config = dict(
    encoder_depths=[3, 3, 3],
    encoder_stem='single',
    fusion='prefix',
    decoder_positions='learned',
    decoder_tie_embeddings=False,
    lr_schedule='wsd_sqrt',
    decay_fraction=0.4,
    final_lr_fraction=0.1,
)
Rows from block 3 of the text decoder, named by matrix and row number. Rows with one number belong to one attention dimension. Each number is 128 + 32 x the weight over its row's rms, rounded and kept within 0 to 255. All counts start at 0. Numbers have three digits each. After the name is the row's rms in percent of the matrix's.
# v: attention value (decoder.blocks.3.attn.v.weight, 192x192), inputs 0-191
# proj: attention output (decoder.blocks.3.attn.proj.weight, 192x192, transposed), outputs 0-191
v.146 111:127098132139132146092135101113157167165113110140094141094120102165090175146113161107110135068124227104108118113160158139105123189089130098140124177191124199160121152103071128101162097134169118091066172125125148144146131172086092166144157140108148142188125137132069126144122085106144153120106095113167110158122171102134188124159145107122141107188218142175190160160188117151163149114117146094070117183182123107138125137104100126165203166162145102104093136160081127135115109050139161128151142158093132111079127081197167071131141158095159160181136159138121093114134098154155133110
proj.146 132:122056130163058180120176108122120146122160115110136140159177169118090123118128157116196082145145116163104123153217122180110204127169120139154081123084177120114111135091147106000085098122140150123153137200102123171154169110150110147143116130141176045117207100091144131163128125106090132129166168125097065155109118136146131152088112142089123108129116041159123160143103117143123140139125114115113124105114164176105133118130138082119157086130127113139150112122154103121076121068127136096140091150184070102113147128111124109121119091138176147118142108141071204113117132159135095143
v.147 107:151155069126088155139111176128174121116098127118141100090134114140161089158179082154154163149168123087136091100129095098188177078087101155131137112115084043152104145136136110137143225162170100075151094061092144138161107113124063181111121098141201170181163098092156155107110154127085190104203103134113134142115135097095083119161145097131084114145167126084127140194134165157094148135103111121127139142086093155104146130137129090162058118176186091078109116184153082130130104112179082178110159157132133092109097132118109130076173171152120110144132143147107096130131113149158110137
proj.147 106:139093139137132142125131188108120143054131123177142115090108097194110155165045126125121192121130113108108122151146132102152139135143074118152141112159115113097142114216116136137170152115131092173121138073168153127112117045118154051097120069096039160128123161076124178090171133111210139127057129164138229072102160073157066136123155117147113158089125161149125161126120161089123116092131133098133097157131150092130151133123098119146179160125150100109098144156079101088151136129105098076112154074156175151115161154108152091136158149153118151152134115134106061163093133113115103112
v.148 097:133127165105148196174102114149204087096149137097143128105222111080174102145131123186132119144139079156128171150158090094128102104127115104098144083113145142096137134123100137094109099090113144171198096133136127065131096108133075124108136075152141106138153158163129147102159165151136108122075121072117078112167095107127093125154152087111132161119131146178051136180106127165133115131123154164163115132131191127160140223100160097146126133136121178106130194175147127140122144119137135146112113128169156065105147164074133168095116143214144085168126073182105117178164167075109092182
proj.148 106:130148110159160116122130131112126129116138129088107099098045127154157125144082066188086183080134144127136131127172164130097081141126095132116189155142085109109157091228154188218174107149075098143098086088130130120137072103161135102109111132126028121126142130142132168148164146101209114117079177137122178076024124062147143091080145157176143140131109157089165105115128149100115138082107159152145087111151120103124076148148126180157134180142111126137137131120097164093168115181111136142126130116097173154121141095130141140155135152115134111099104148127180112128116155099191107108
v.149 100:122147140076111108106166117111166085133130148092114068134110098151148143108114078109156153142113160148074146105081098135121090206129104143103192195107083082082094037157160071188085143088100113157140148140153137186153121163164105180139113188141104121130129113157124186155135123094087151150111124081151097168126154134129072123110115113121102120142167189093151140138067163100127119134096116079143103157103122093091085085102117152099058143113180086135207130121099133063157125129174077139131119114150127166131132148168112106120162181146129190136174131172146059155148115136130160177
proj.149 103:115001088142162148104050105129127119126080140168133153128097111132099174137172208061126063103162120160095125136131112117152126134091104136192110141119126161201158120106099122201135162161088169168142135051145122154117170134127126107142152137091098108139091120164120191108092113117128125122148132129092090180129111191124097094154099169122126140157112164154101157117141167124117129099137106105121170129177131104163143153094118141116126139120107158126088108119099102142112115159130126116125109133085092151121089124197094137092163034172133096072148009116110154112141120093098158151
v.150 108:082131160215101168100172167122124113110102134112165129090071132114141118082096124166140151137133101142106151106106117104065110151193153155136124132139166128053111090181154184143101115083085108141158152165112157138131132169134145084141144078166175134081086141172123117113144146147090081142095157126141112094155100127114064157163053174115190097129046141101078133157089102134137082185124135093096101158151097091138152151083103161095140129112117162181160145069134118161159112144124140122202146104179130136144154061122140196136116057096160104093125170108117136185164119150102141116
proj.150 112:148159058080207100134050126165155112196101127077127142128088175175137107122192095168113140086136124094118137123081166180162074087067152101072165140175139106144109153110098141218139087158102114119091143119095131130133119155143091138094119156164167118182091112120146117119130163128131127157129132095087133128207121059117255075175147127117163091129143145120148107129139134129152123174105149138100081099113108165131088138135122152135128117125116082134138142121197168129137131137121135199175104158063176113137107106104152161149119106105099132110096153140165131097114132126167144115
v.151 113:125133127135075158075099074096129142135112089169079087121126129160142137074119145141094113151115136054150134176147099118112128113103131068142086145182142123182161102072059122082105155139148110123120145137112115089140164152102168154117139136116132098177128126092110076130129179161139112086136158128144132145091141132099183093164191141083163118079173071167047110134140129234154143108048107136168103157083128163158158125106104137134110158120142110201133114181165135167127153135154152147114141106105108106108124107184164168218130100113120136120133118061079119091180091091150091102
proj.151 091:112185111086132129139176146104116167120196128087131097134149141072081122153104033185172157117137130111183115108169122114192195063204119147159115120089144082086126117096151052047142111117117114104148111197128123147130116124125155151153137123139156101042144195069142116179137179118137106110131136125139153111141144125164089175109155098134138061122120098101139145129093124136100137061104143111087118154073160175051159118129114092118137126154136136151146081151133183124113124087099136113126109090184146170100135157065126137127102117121179103178103147153143104135126167161125090132
v.152 112:130134109121166133187133146133084140118116145069145074104096129111066148150153131074122111170110175070100113094120121074130121209132133095162193123138110101081146108132135115195096139104133132137090129110121114050123117133158057157073090167139104150087091120063109150128199112083120134145176133085131114182091082179146136158159177190145106084169121136122152130152149136051103155051094113139180150112087159122103072116109094089157125122097139123095082092101159168129129132102075101110163129146192192161137128154134072081151094111129101116120114102139153084135126128105173136140
proj.152 120:102068128127126146097113127149143110128074098194138100064129079154118143101175140095078119136158149115159116141185134121114081138074172129164112130119088139110154118166126208139160131129123145157145127102090099135152131115146162156109099133083074146119122124143087080081151092063178148146115117137117100108095136055158023124138116152172056184104115117127146120128131181072141141156172122170146154124159139161143130137128062067124134082081113179137119194157060161096128120155113049098127146130081099155123184160203135140132142131155084129105140117080141149087136095097100155163
v.153 103:113137176132165097088166182129187088082120102141136127125143120119138107123058088169103121175128102178124181114093161142058147198145157108165102155090152123071115088163128207128095123104113098153129125120082125178081171124122115055138044107127100168049127148141079121109129146124112093124125139103152123076143121127087076163113113112093096076124114129106072081123148103099107093100117133113140153121159139109119137120105107163139119126118155189151158138095073101062100161102060187110161157082138105077141181092129141107087123189127164107132134104134136174171096162183102161139
proj.153 100:139144051155114123096080074152139113199108145092132165103090150163123130116207212158108154121132156127107159117139156180164128118086152150132053154109112146184109140109080184217092097168138149125095128098094119147129177163164100171096133173120152084157118108130131155133115093095125110160170143069051103170132114109138167086161106203121118077165141129145137099108135134118145177165117121123108132058107101104156103142118163097103091120122077115139145098120161129148109147129123125155135055137066069115144138119156114144109134106150148142095127175093138175068124107132129216171
v.154 103:107124128108122165069089137157094136136140111123116136127085138118106123110143149113136130138138140081146120170132141153153164148059088122105123143138099143125162168136080122189187079137082163099162132107112073113111133126110090188067133142116121108155115069091111196203145200142117186112147101148159136083082183089180175144126185100154145157141122115172194121120143094099154143093153136115145095159071150204117138158132102133126165138159098103068128092096180112129136067084131121120108135136112152197180128148108108109208158115098125135138103109082149062106091080056169172121
proj.154 116:091134187096088151155187173127110151106113080144147113126127105079104118128108095134125127155233136157138100141106064075151142089164116144174146127106117129114140103132122108007142153125127132091221102135104094136164147121083169143154126108090143152083180133149122055100144109196132147092129088154177070108065144129115020159104090057164101185133111151175139139148105151110098112094175130124146163146115145156128176153083114102102103103106116185050179132139089107135118114117125126101123155142135097138103167155120104101123105141122148103131132127173101130147136165126122156143
v.155 111:103117097122064098121124143150164108115123141091132066079113079156192103107120196162116179062145192163121153127136093166088103106183116123139164124084151130101085099148203119121127163136108142082129107106085130099148048126180111119158077130133118166149121138147155175088139201089124176122146127041107158163102159160142118107150061164154073140150197213089172084118116169143101164106105121140100132110175111107128100094114117146114132099136095120187146146124106095130170114134133138117144139128161102107121094123169140077106174172144095171130157144153128075141125169172107155176
proj.155 102:131000115176135138137078102145163135086107148158137128118120079183118197148090212086126141100110085124138114147158149105149125202108080049149135146153170116150167125137109176170120154117170129169085170065182145143114204065122062089114149109145115128222105138124117184075110113095135132156138140132126123110159135157117174120169189144131118131136152109148099157124151145133132126094124113108128090141135115091146116140118122107146153165118113105093027161122104105111118144102134108143118102108089144141124106101168178130112119091168090156143162074130121097154114097118129081124
v.156 120:064097077141094113126120152109159106098107107093126115123109128150143070097106200162111128127173197188100126157150158085081106138087127131119134218126109137163137113147138136177131114113135103091101139135116139115115128183106102092089152160150194112134121188152080099073137118130135150133067106159118130187076152098080122066159079142104148134119178139092096146114143121177129177170066159101138124131086107102167127133101101113160130087128080173169096158122072126126100184133127164148203174198154120145125112105198143103111132173150154130106156155192073092104153110145178091111
proj.156 103:145043091145051133139146126162135167160138144134145144110116158142074152165107175131155127117155116142147132129170150150189255130133154105166079122125165104125128149088135129160129107116178121154089154169120142163102140130149075129128109133120171062147143142044141219147119130059090106136129174078130091157155121138145167117091146136110153075116145000215126193116095147151118138155116097112107080133105131156124125107105149074127171109135142092132109112129170084096104157074113130131145068093121131135124099091116151146104110114155170168170121150108134125129099141148130117142
v.157 117:120061163118138124121094061118141213137143150153098137094121138160097160148144146081137103124112174091100174109105169180190115101127112119147132140147114194138110123082120133127187126165180182068163145109164147077178070113102145156172119129109137148149192201084100101134080108177184182144097091125115080099159178128098112103152199111148123157155158072151120141157135162119144137066140152138129131147132150141168164156114125051174154154133114125169107105122112100092126141113093177117158113120147169118098072122151153161115163105133061141093097149088144080167156098185089107135
proj.157 130:136101137137121091136182133059144143116137106085129136140154161125163124127134052171186171143118112145154081142200155138123161188210156102073123128132172093104124066235176109020086114118146121139127125113141124139138114061156102087105117093178136134138131142085123081172164159106112126130132147146132132078114145090106179164094147149157144109076121106113116128135212103111158091085109145152156085101100109133120080126156124137155173145108119096131140148126074132114122120093112121136095091193156141144120168117116145103128106172098102141157174098200122138105109095155180059096
v.158 104:130131149111138082150183144097123090069135129109151099128150162137161098114103151174137122114153087148126115138204153082107150122110176146086167122117080120110111167091178178114091114137183097186229100159140148114087118168132222119112153116081175150166134159108127082056131143129063103111116133084157071119184057140099123114130098119150158126088102152098104111121103172168077071156161128142139087141134120147149129143095141177137147194149100155189079166127097101145140133145103091126133139129196152097109128145089190123080131132148191077137145127122139143164125175080103148141
proj.158 107:115190060116164108109081133129146114173130183094119105160008110148139138150091128200110170096125135109132132103083154150159115095104185114097172123147135137146127122151173117224175114166083128144081107117146138122086083122125079121128093144173057158162097147142140143108117129113172105136138181098094191150107125058135138064118134152126143069126146197132128147112105157129108181125092162150157112151159114091140134129154139168146120148167126086144120102153104167155117126155128169187116149117113198149134112108098128178132120129138134095148101177102212048172139097100108145144
v.159 107:117100165145116113155166143093120132129143148108235134118079177114160156147122150161124110103126125138124114142143117087047106222128154136099147101127192071083120148138141194153116100110103079176116108126151116118130115226096128134073132150125169108083095136172114078112099117116131103116175146177116113126137081164138073133102084146183171137115052171167086115116113096173100096148113094128066122101147162124152134153137085149139164149090137085172148102073088092141166142119057132147072135166191082115157119098125155123075127100134126091163152156136105157182143171129107118125
proj.159 097:139170090133141133125098113164162121134104125128142160092095154195160132117184185122134118101161130087079144138073157177170071068048140089135130147170116109092067115100096147203144072128107113150123150191103124141171131099130087153082091152145077112152110078135120091059168124077152147184153122108077167098163128071132168064166217172115101128109137144144154096147129149083159168177098143120111083097140074151131083137123133096135111133144129091122144135113167207086138131128100110150172107098103180082127119156140175130133144065121075148129108152128175123126118105146140124139
v.160 098:162136155128168158118104200102153111174099102104098147106146157165186130087152123119141157101104117078138211122147222105120076122142145142184103059149149108104104075168156117094102080075086094075153095120121109140109129061073052207109115159126113129055130110114095152143140093163132145109179137150172156105118140078128144156153144117122145162131159144115144103103146137115137143104141111122139145140080101129152082148125100200111164147053133168085085126119147120129121100110052102073106169136119112108074131112142126091086130131080167113173156145195144124110174111144092163123
proj.160 108:121068078179093130120148124147159105135080141043124166173107088126136128108144142098128090096135157138063135113118113140107127141132104103166164158092113191155171165060053122109148129144153114106112124049130117104164173155165229067129176117119163156177127146167126159124106064125094129171134126122092115182143134141162149104167067119119105204157123116123122137110124155123118157164153104125116144126133110163131132139136099120115134094112095198148170116103152092148151128151155114050125114084086105134135103090182093129101151096165137115056127086094145170079139075068062142141
v.161 106:156181127205127071154129139080097141137120127153127099167138161151158138115176130171068128093111144118100125103169081080095101113154166153108067068088160135111113119150144098144168107087124114122161115105179115124066123175156146160126108109137182112085152129136108065132070055116077069136086072120173157039152104127140128177086119154167134108104154123138112089059151155149159072095071150144168128150188141093150097128122136169141141165078075123090066105082133123139092066106169140082104115080096117175090160121074122129108120134128133139102158145121122116149099156138107112097
proj.161 093:118077104130144126141114122143121110145079136102134138145127061148162143098117163166113148149116121134105125123026140085109121103130127090099162155124058146111150138083058152124195120131072130138088113109135125095151135155183102128174172130197118186158058141172092151056105092129145127152137142095139149152099141063152189121208149146126082157147139121151130117127153127088128202114106162099149144155117116138137167150064126117122124131150146182121119190107140074125167140104135102117140122116086158139136048141155109161112135176139087094108132003140124104096159084129079085148
v.162 094:133125072134138171192099091122114080135152051086103162111141131114158133149127081130104168104132091175141105148126132157136146104137079070147136180170061113112129163157138150096158119125142097120087146100108099160113117068147061168136162147140129110129130146138152141102196196145147133166112127117107128117144117140085120142140199125150080108172096170144212160132141149107095162092104096105093118165090133141094073062105118087185146099182179082194194194193129162083143128145150088138156103137152116146131105181127148145167125128145113162164112148201105087100119095162163108142
proj.162 103:134165147170147135120112112157111152119168112135122155117163135091098124138124169061133080114204134143088133164186110136179209172141117151173086116106129123151169197139137085169128116118198113122150136094166137122165137167111170146105128136046204107174175134074154130143126148116108105128116110115096085127172124218128091107129056039144116173114138135127122111126092172159127102160171102114083145106147120103128129104167118167124192084083101142120101107113140105151119096137135114076123111172122055131110173129114127101113125077091154160119119169086123228142104153111124168102
v.163 100:081110058036117098174129115173183128102088122123146165137172091076113158113127066132144154166174118121136157123152123101126144175079136088110154128099093162126133146136132145099094144135135137133144121124114153108121121107068147098193144207115159098153134118125097115136102165102177128145114109142091112106174116120118092187150129175184133114198123147122110119077090109100138089162154180160053224152110119153070127119119122184133065061149119136138165138087108183122153175140115095153114203127118096082146109204125131129118101109154104133080082171116123108176175110102121109142
proj.163 084:125130158139113168106188156069108161099146099157146145136078155154100124150111064188180150123133132106123126126196170178120109111125072152140091093126181119160109064139161119105101150156142201147123112154087133147071130066086119088101098121154095094118111120141152093131170104154132122128137182157129140111094148182112098163058148127147168068074118096113139155134113167105126041096156138169153088087164110170125101123141139110134134147131121034109149076116086122123072102132121154115131133149162140114108178130107147137141086099110157131192108233148133158182103193143166150139
v.164 105:152106045094122114080154118100186114132070137141148154127102098111141099120106073150156158086127102120167152111114193154128160158132113165077152133164125138157152109162109102138140167088080109066132161126155104069147124170106059133094093105109059187128063106131151194132141152141130100106088125113147161119098091076196165133149158132111138091187103146104199135115140118072102181110105136123106100134101156098125104089164157141149121069185131123141222139196121156094135135159129112163111066130134162150129107135149091102154102136106151150115047147177093123072091111125158128130
proj.164 106:116099155080080127149143064176178146082117085174141136074170120105083129117157109035119101165202137120139143142189170153129114134091112131145088131120110111116128129115122171128131136125148129109187143189076111120232162153094182128145128160016107120074191125074120118111165120097141135105107123132117057078187151159126075115189146072177100166122137135111132108162080123136120073125186163164103165107144086146123122122115116126119114059113120133126147140131126129093124125155112097121138133100093078145110174152142162069150122078107116162137124138110101171101118089146142152119
v.165 088:157139118094083153118157087151110113075145089095185074121108112125103138117124114173120151146083141174135139147148188166131161099090086125158128153080144122140088116154119107102135119160089154080114188159145156080186115093143128130143135071135111164141189091094160189105184156098168134081114104202078149127136164168184104108074211148148050138166144132169130117146111116135135137099157123134130121149074125166104152111142058142161104103192136074135154134149121156080104146179112174113102136136072116080146130187204151074118171146151086122102101161144086105118131174146115154107
proj.165 095:142164116143083158124125111176136161093148112172145135114194156105047195126135152051149124148144142126121123153160152100172150157129110108172111122123177076151117147112137111149114148100188121103187176156153130143137187121067130138068111135098119106121108114131124092103132141090059132122152128104145070090173154186124151111103171054133153146165165098124109120135120121170118081129146090105112148112161116119153091154105137117109156144079129127068101084103150089147109104111113138087064164119038109192109255101145126132126140056105097172162135172080129130149143105157149142112
v.166 092:149116145176104124129140077126116117059112142148168053141157151138143186130125145091123176124141098116124072084162119112120146109116118099110151103100144115091135114157150146085178165127173147138123123130113069137120192194101137106122197113091162126107148102138103078121069086088122105157152115151143122111198176131061116148099104109115143112096126118064085084098098121119127115180113158176166195125169145137114147139179146142136140123086106150182072167134085047193138173147150112169145135117118134064168128083146196170180140102165180083160154145104185087175106140109118127151
proj.166 093:144134129139165145096107183073086100127116165123118100170080147153164140109077089213143183120075111121142125116067120146101110117163146096097160126164117132114104093166145101120139109136088145149090150091110138134078106102149077145122148093246082154140111134148129159128091141135153137141141146122146202153043128092128152124094153215124148081129131163126113141083162115124133130138094131105164094159078157084101144149080107118144117222146144112132107084138156156152128120108135140164113137101148184064135083092129089153140153176156075079110146104161166058177153123089091079144
v.167 093:199077134115091123116107151118111142157136125144144096160148097111141150128123071128141161098146109082147160169069142050147075109146156126149136144130122069149092119173134137145083122102124154125144133160148110091126097156069151154173123130125127192144142114145125125150209151077170121120044123098111156072080191090160131091159124116188089163090099115131169101137090153120130128143113090118120163136140107104110095088070128173139120131139135088151155166129098187093129092118124046165069107080143184093084065116088169055119128134161120155198129151189060123112133149119156142160
proj.167 063:118095174169110170131119120112116113115136079138131142150161166203097144114212116133151044136197145131029126137189149128115132132156107122143127132144049132134102136136157171107100122149148197115137121099116117135165144177145209154127109152128153092113142109131124132061130087124131130127157144149126089103182120176114157114121094138124107205104111097067114119130150121168120113110128107127151129097099075141144117141092121164108142166096103121096118155082145112139134093114128111035140120170101072161091186135162098173131157076090110134058146101075118231104129109090084109162
v.168 099:167111175132126073141140140140121100100143142068224052125164112121126163123176168137137108156138106112084133130105106146174154093101122135097125092126142145085104131085125093163093120175142135171131104162132114133194130092124153054117101115106096077108133165083143119147083121139124146136175118096199130141186125146104098119096113131098112121089136075160115199108105161168121111196141149175073095128139161173101114091115122092143154128090078168134104098066131148114120070126140087097162100157092104079143139171163094114060100092050116155083087120110160166178077126100074128167
proj.168 084:136064147164130146121086200134084155112126134124142091131108131170214163163075191188113132062058120140097114138127105129180128142161092110132146125140209135174151074128082115069159140108178119148098192094204130118089094061098037078115136118222128138151031143126119146101128135100122122165111173137224116118139164094105148096139138134140158105125146151117127142127159109114165153096113135105135098166158115108172116129120148127129155140134127100120128142125086117127112167099127152088115121096173199119149166097159154168133123138149118104177150136126127102163115146161135142140
v.169 097:050142147169149047161118158123127076161164172049139120153114136123101064108131131116135116085106149095118155118115118151126118137153117135122109081085162073047133152118096068148085162063157147147085135120172156126115139160134155073151144112201186120133075126099112119137114151154043156102156071114136088131133120133156168147109136160119150168097109183186188134103115088128093116145123111146139108113134165148129131110149156181097113087067126154084066118147162133183155169092123100146156100089132104118142152069110130146091064116112174115127121090100192117165145126173179126169
proj.169 099:127040177121178096121063160097120102175117129152118111137056103174196122124122124210084100119084121142128130115139088186124141122130069161117173120141095166124103115149086160063122134168086115157161129112144108126131082175179127089190122154157113145152126153102130196145112105138252093145079137147153109134148156109115136118164129177134092162115109164063137120139152085110137184125156144163177118140079148137150148094146110162132108162134122132159138158126079155106126154166144116150181119116178137075130091140168160158188150187157143091124131052111119124110126116114091120164
v.170 107:144142136182060086106122150130193115156145133126083111123182100136040125119128156144137166126140108122124122134143125136109138106121187162100151113120172152150176116142121083121130133114169118151116070043155168154135183189100113096157126119159130136183083182075138144131082089132151097138154122157158080134143168113126121129147039108074164150104055140120119132115149143100138185153113152162115182150193143111135143172209109141099118131086167081075172042161134096149109079147151085142173103154107114127098071129086113116069088129138121095137131159145148142094186142153148087118
proj.170 108:100063179106165163144061145108108146121130103208121115113150105170149194148161127149085101194127161091152138144144156125184087188091106112124117135127100142166105095156132187075157165146144157163142137085130113122167075116103095160153154159095107137111090114095111154129121122165179133097156136139140119107197163121125115117184144103147116091164154151083130165122153137147124116077162146126169145151108110143142193125110141153136130139129119052136121163157056116134073155164154092113123146136118104132146194141182169160160141137145110087150129067090150086137127054116067235187
v.171 094:095149053107188085129161084158131146157116070171097139087128070122111192168100100118139100156117154155121171147135104109157166165159117155075129162143091075147103124081149182169143130185094113141092166103153171115153131096136151128085110175138121104137120136080137128142179096120150120078113164099088130096151097153116152169171182166123128166188112173151158153183187150132148148118139115119145093125102153144085119083066113109163067102102159099111251157185153125156120179143153108136167119161164101113154093146153149102113122164096097140144127124116089088059110094115159101133
proj.171 079:110152126160175167138127100152080158110145087141143156061186140126115098147169120076114097105207120149094122156213142108160141116125108142137077115136109106123134114112173096151134121116173166174127091166159126134154137095089140144153093140034203085124124101106147047118183130117133131134126111177078107106195134190123108109105118126147104156086112138118166106175106164098152082112165181132096142107151110135111119128149120106111154060108114127086129155150103123111101127119101112158150109203184110145110152152085175082104100116082134152094115172105118248118090141164182163128
v.172 102:115135195098145090152103098134132092137167120192143110109201177104135163126216173060148108113151130124135089156125069117110092117148148125114121106107142096120177150129127139125098082134172138142146133128185131146112087160158146122132192089131188168145120135088128078086086087087096149066139157109178093137163114205096140115154062118145167178114140132101104090114125114137128106101117164182158183125135098105128147173150082123095172129096125160184148125087133117164066103134228144122095165117093118127092139117145095195105146124177185106110199141113095161117091129144101151118
proj.172 100:137129120144191148129112183072062138130125156126121131148146089134182165159061199188135142159047103115127113110080138046142131117147135071126141129131119146134139122109161165132147143109141110200057149116137157130075117083114065129161210094180161161188026163146125114111099144164119116125160164121164174166092141126127199156142174156136140083152146126155120187110155123118126151099088134098178130162122145100120158140091131130148158159165155111124085122144090103147145155108153134134082148117176174106149112112132113147085137156135084074155138077145147085184147097130103086155
v.173 106:130098061120065124127164055218183186117140132073128127125128116132126091166139116157170120111083151099111102075155131168093174173092150126193068109140215157127141177113093181139119136065144137151114143107145143146079131139112162092152114122135088141130124107132183131159119102089033079118102151127096116132053149105127077172102130120141130167108125086157152145124088111098152129137133155111104134121189130167139157118107112146112101175135129163145102155084100146154116143165025113117128103127119148096145134156090098105079093121160165112105101159163146173127150195124178179112
proj.173 143:128152166097117140120106149089143115111178075192089099108120151183134106119131098198097150157144104157137134168156127144096119110134119153075120119163110108109031114140175154131097127138097176094159121190126114148101092165144126215111057161130135084060138115083138117149132188142214129082113102136112108121162163103069184150107195118093161113091123077115124092152143082185131105076116133153139090089074105140152130112151118158122133172144159066130105168119115156139104146124123093178158134166151115113084093172104163204200135140112146155156154091145072144110127113140145152127
v.174 099:187098172140121101150166132108110112178123190157129044135088101149087145104132213168131130120075146107101149143180154113082131158162119123142114121152129128058173160117120104101086092110171129196140125116125109186106099149145131155118125142131093084136157176096152112118061092159102123199141108147160113105189129162073139132171094128132183160095129106097052098079212056132099088161129160148160136165158087145105102134160112166134132145140086109119129158129071118162154084093156103115118133084089117098134154091098124112143106078082140150114187058112130143112094123093091125126
proj.174 070:122103124124143122148082133086104116142101152095146143166134125142155148120093243172162107099106122126162119124037149111117092079148149113108137128117097127125149136083089123118122105128091137131094136047134114109156132134177059185176208140246141185109065152170125135058098103140119133136167122098132148155085108052129141138197148153086131115158127180137128111144143105125132187111098146095141139155110130120155168148019136091120115173142136157118123105147124131150118140088128132126154129137124158105125076123169111146093140173144124095104151030154139094132149111149085115139
v.175 098:093186111146106110128084201116122178131169149134145143069125154126133165196088162151113123102122112156125156106174134091139076164134054121116086095084162135114127196114115090217074140113170098157153103148128098153129137138195133110150119081121171144153122111129129110102122102137114078181141129105152182121197114139068155138112069107088152123057113133125081097110145092173098100159129128141155161108110140094181120165131128160147147180063125116114119079086090146122175116152128142074162131207095135152115137103103114138134136119153193085103180143093147145130116185111211150121
proj.175 066:122075172121162101125079125119134097162121147095118106147126096127183112141131181175099143163039133120133124100103176138138093136109169126059140123093120155106127151100129193132133115131032128149088140093110109115143082188158099165185189155142134159096131123115107193139083112111140128116135127106113194170144090087136146124171115183101109081192153140171153140137119131141108188149103154130155187187093118128109174123132126133113107158171150167133124176120122159136129137132160127180134135097156138125144016146141130128124123212170103079104107042139142081124143068127100100176
v.176 095:122168080172149096125106159109109156135125130185154093086106115214175078157100128125075156066062131165093138127136061184179146164170101144121122117122132151091110098150118075121093070054071150049074180122166130148072122109098072097086138129204164114095126146143163089104123132164110147164098172115134154121136097101119164123149115156142190092123116104074097128131139160129121162165132156095151108123124092130145084132143139180120080074097144146123083162130112103146115110088093125157137114183111117168099091055086120111157121140111135110105137132092066110093154113132191130139
proj.176 093:122155145096125123132093123141143133115087107209123088101143092164135171136135087117058202160131148085122186131096175106137110194100135101086098132163114107062094142224147173176161119112099097138109110152097120104133120138125140155137137138094076126075125130091091117107168162120156157109110128121113171094168126087140182115173191148167095168094146134146140104134180129126133115108112156135130095149092098144079146129115132142129125120151173126081110222135135172039161153125094104139134148128120135086103135153165154147196142164116079099135099033140129059102109072132103066133
v.177 100:132137088141120175063131100110179142143136138140120159174128178175117126152135097157096157082060113153126141124108158180138145161118124134118078170146157134141084122139149092132177141133108087091056163056167187146108171107128083115103139103155140128156061163058131155188173156126132167139150137076123141174099072108152142129112134137142147074105157113135150150152162093125110197133131088052127089077116101143156081102119121110141089126117169113079173176188177115117119126174137140118144095051166126165135111086051132111112098186142080161106124123107142153057081116124118138157
proj.177 111:110185154055095126156088091142125114125149119212125086096215115130083128092163138054065134154179130111160144137112115101115127106087159115106049152138099079097109171171165142160110104097149122093136106173131103110139128186143141204112081164061115105053132118098126097099149173127155153099134084102111079092204127129099132142165182074131134185111135145108130024160149090136121119132116144121087149119100144151144146135165126141108119100102129156114090144156136164089135135093093080131135148205095117117114159169124138131140132118097108179135123059123104120107132106153122143078
v.178 095:114081152056143201140109132094082149098130112120178110142119112140104155171131144108164087172106158154100132094101106167136116126117135099127136174119119156112130163106185159129126151149110099155117051166148123141129100140169128163151174203135073143121157106169144083113139162024177126113193092169119101147146143133135057125113174140182156140206148097126106127152114108121118142113123147101151150159157117075134181117125142178128124110186141141150119149120152091120108116133110193148079168157159113079195174162174134183121150124113022141106122136084083095096170128112099074124
proj.178 106:139172067181145145123165107066134111176100139052136148145117136086114077109120157152143116097142125182117114118108072104069155043137100175137163116112102151136166130113089057142107135170129148142110101115178124139130184114191160045103161094153177126167146141195136115163123119118113132158113133131091104185083110179138132128074043147109111164128109104132124137122116110093142161160123115140096144092181133123138103128114090110127143142109109216184123117125153069176146123164145148104131117144167116123147097113111076080048119098121142153091144198120106191127154184110160129083
v.179 113:178138072065126152133127111099143130169114130165114168170120107105121131178137126102093115103106072097177108131092061169180193061163116070127122170145136155086125163088111107138173146118121124189100176110149176181138126098163083123116115145154146086087087111151151153176150140120143130130105115143069153171106096134144149128079148176139160082135138101187150156159160156179147123095130120106173110088095118157145141107113119094161162100181124052100105139121173098137084124132213113117144145125158086179235181134151137129161158099129111197166140093147135155072107124131126122121
proj.179 126:109245097106168075152134103156143134143164152119123127109151131047111081108083159050123181116146102166169120171103095085129144088076151159143104149136142112134187138123113044191122066108120099098133118158158133147164138141127100137138143117097136142121138117128150114171122211088140122160082038110115113140137118146108095103090105081124131158152139138165131099151090139115115145168112145106041139133158111084146154113131115132137171099122152189158105140173140106161154135136124126209153102154127135117136094155102161079115113147096153167132127183178099133102133176153198122053
v.180 095:101136089122103117173136122177189153104146184117102150120136131110098067092077165148180189113084140120157122102162209149063085188080149135071047142168146161113081136135108201116097092116163094121103121114155094180107163181118143111076135098127038162155131116127123146111100129149137104170090156130148115121091089087148117115135163117193144145136091146099153108144120105109105137150095156155098178139162121091112109120169172145139129104103150140135120076178090128124137062159111126171082160131065146164096149057124092103120082114151158138118138133144185077162116126103179165132
proj.180 080:122073172119100129106122122068137109146176089203120114126117131136146116124151069201123073151212127122138128135156125151036126165130175157062088102117081134122068127126172172130124165153075129065166126128085116124149079186176136230138097166109121112067167116099132126137107111208185116065156091132088148147173141127082133156143141121133147111103122119124114108142109100179118119086146105158147127071056113129135159122129145150114123176150159070115090141149106118151085127120136102143142140157147059128109127158112132177168139132124147136110146092145086168118154109106086189127
v.181 097:137120041146124142040165116123153115122133111109101135126149140161133078075098160151145097109145160163136142144166142113150086092148120110154178132118106116092118098181141055127092096140143123111082145136090096142153112098074102130105113102114158133121137146093124164171094150046136124120147109110144116121109106099135104112135103117120111136148076185076169080134084102117196193167062097098085168117088116117132157120120138152100144129168084218135133126115196144169143060097135121147131102113149170144062084151069091057162126150098114145069109125143077126084137135213176149133
proj.181 094:125053176089106149136119117185109136090136120195121121116143110180133178141207164069073088165163170094127147130148147111140128172075071087170126148121115160153073146092103160095130159116138123117144167122115129123154118152103186138154173146088135115150109135078121154099119099109116131129143127119137106085246156149147138106223150095149106176164154111118102142120144147168116108132170114125153150138134101158134148120121130190116154124083117135118129164086106083105129144145144075042114122129099078167135220143168152154151135087115107121120134049078140134064133079126087145157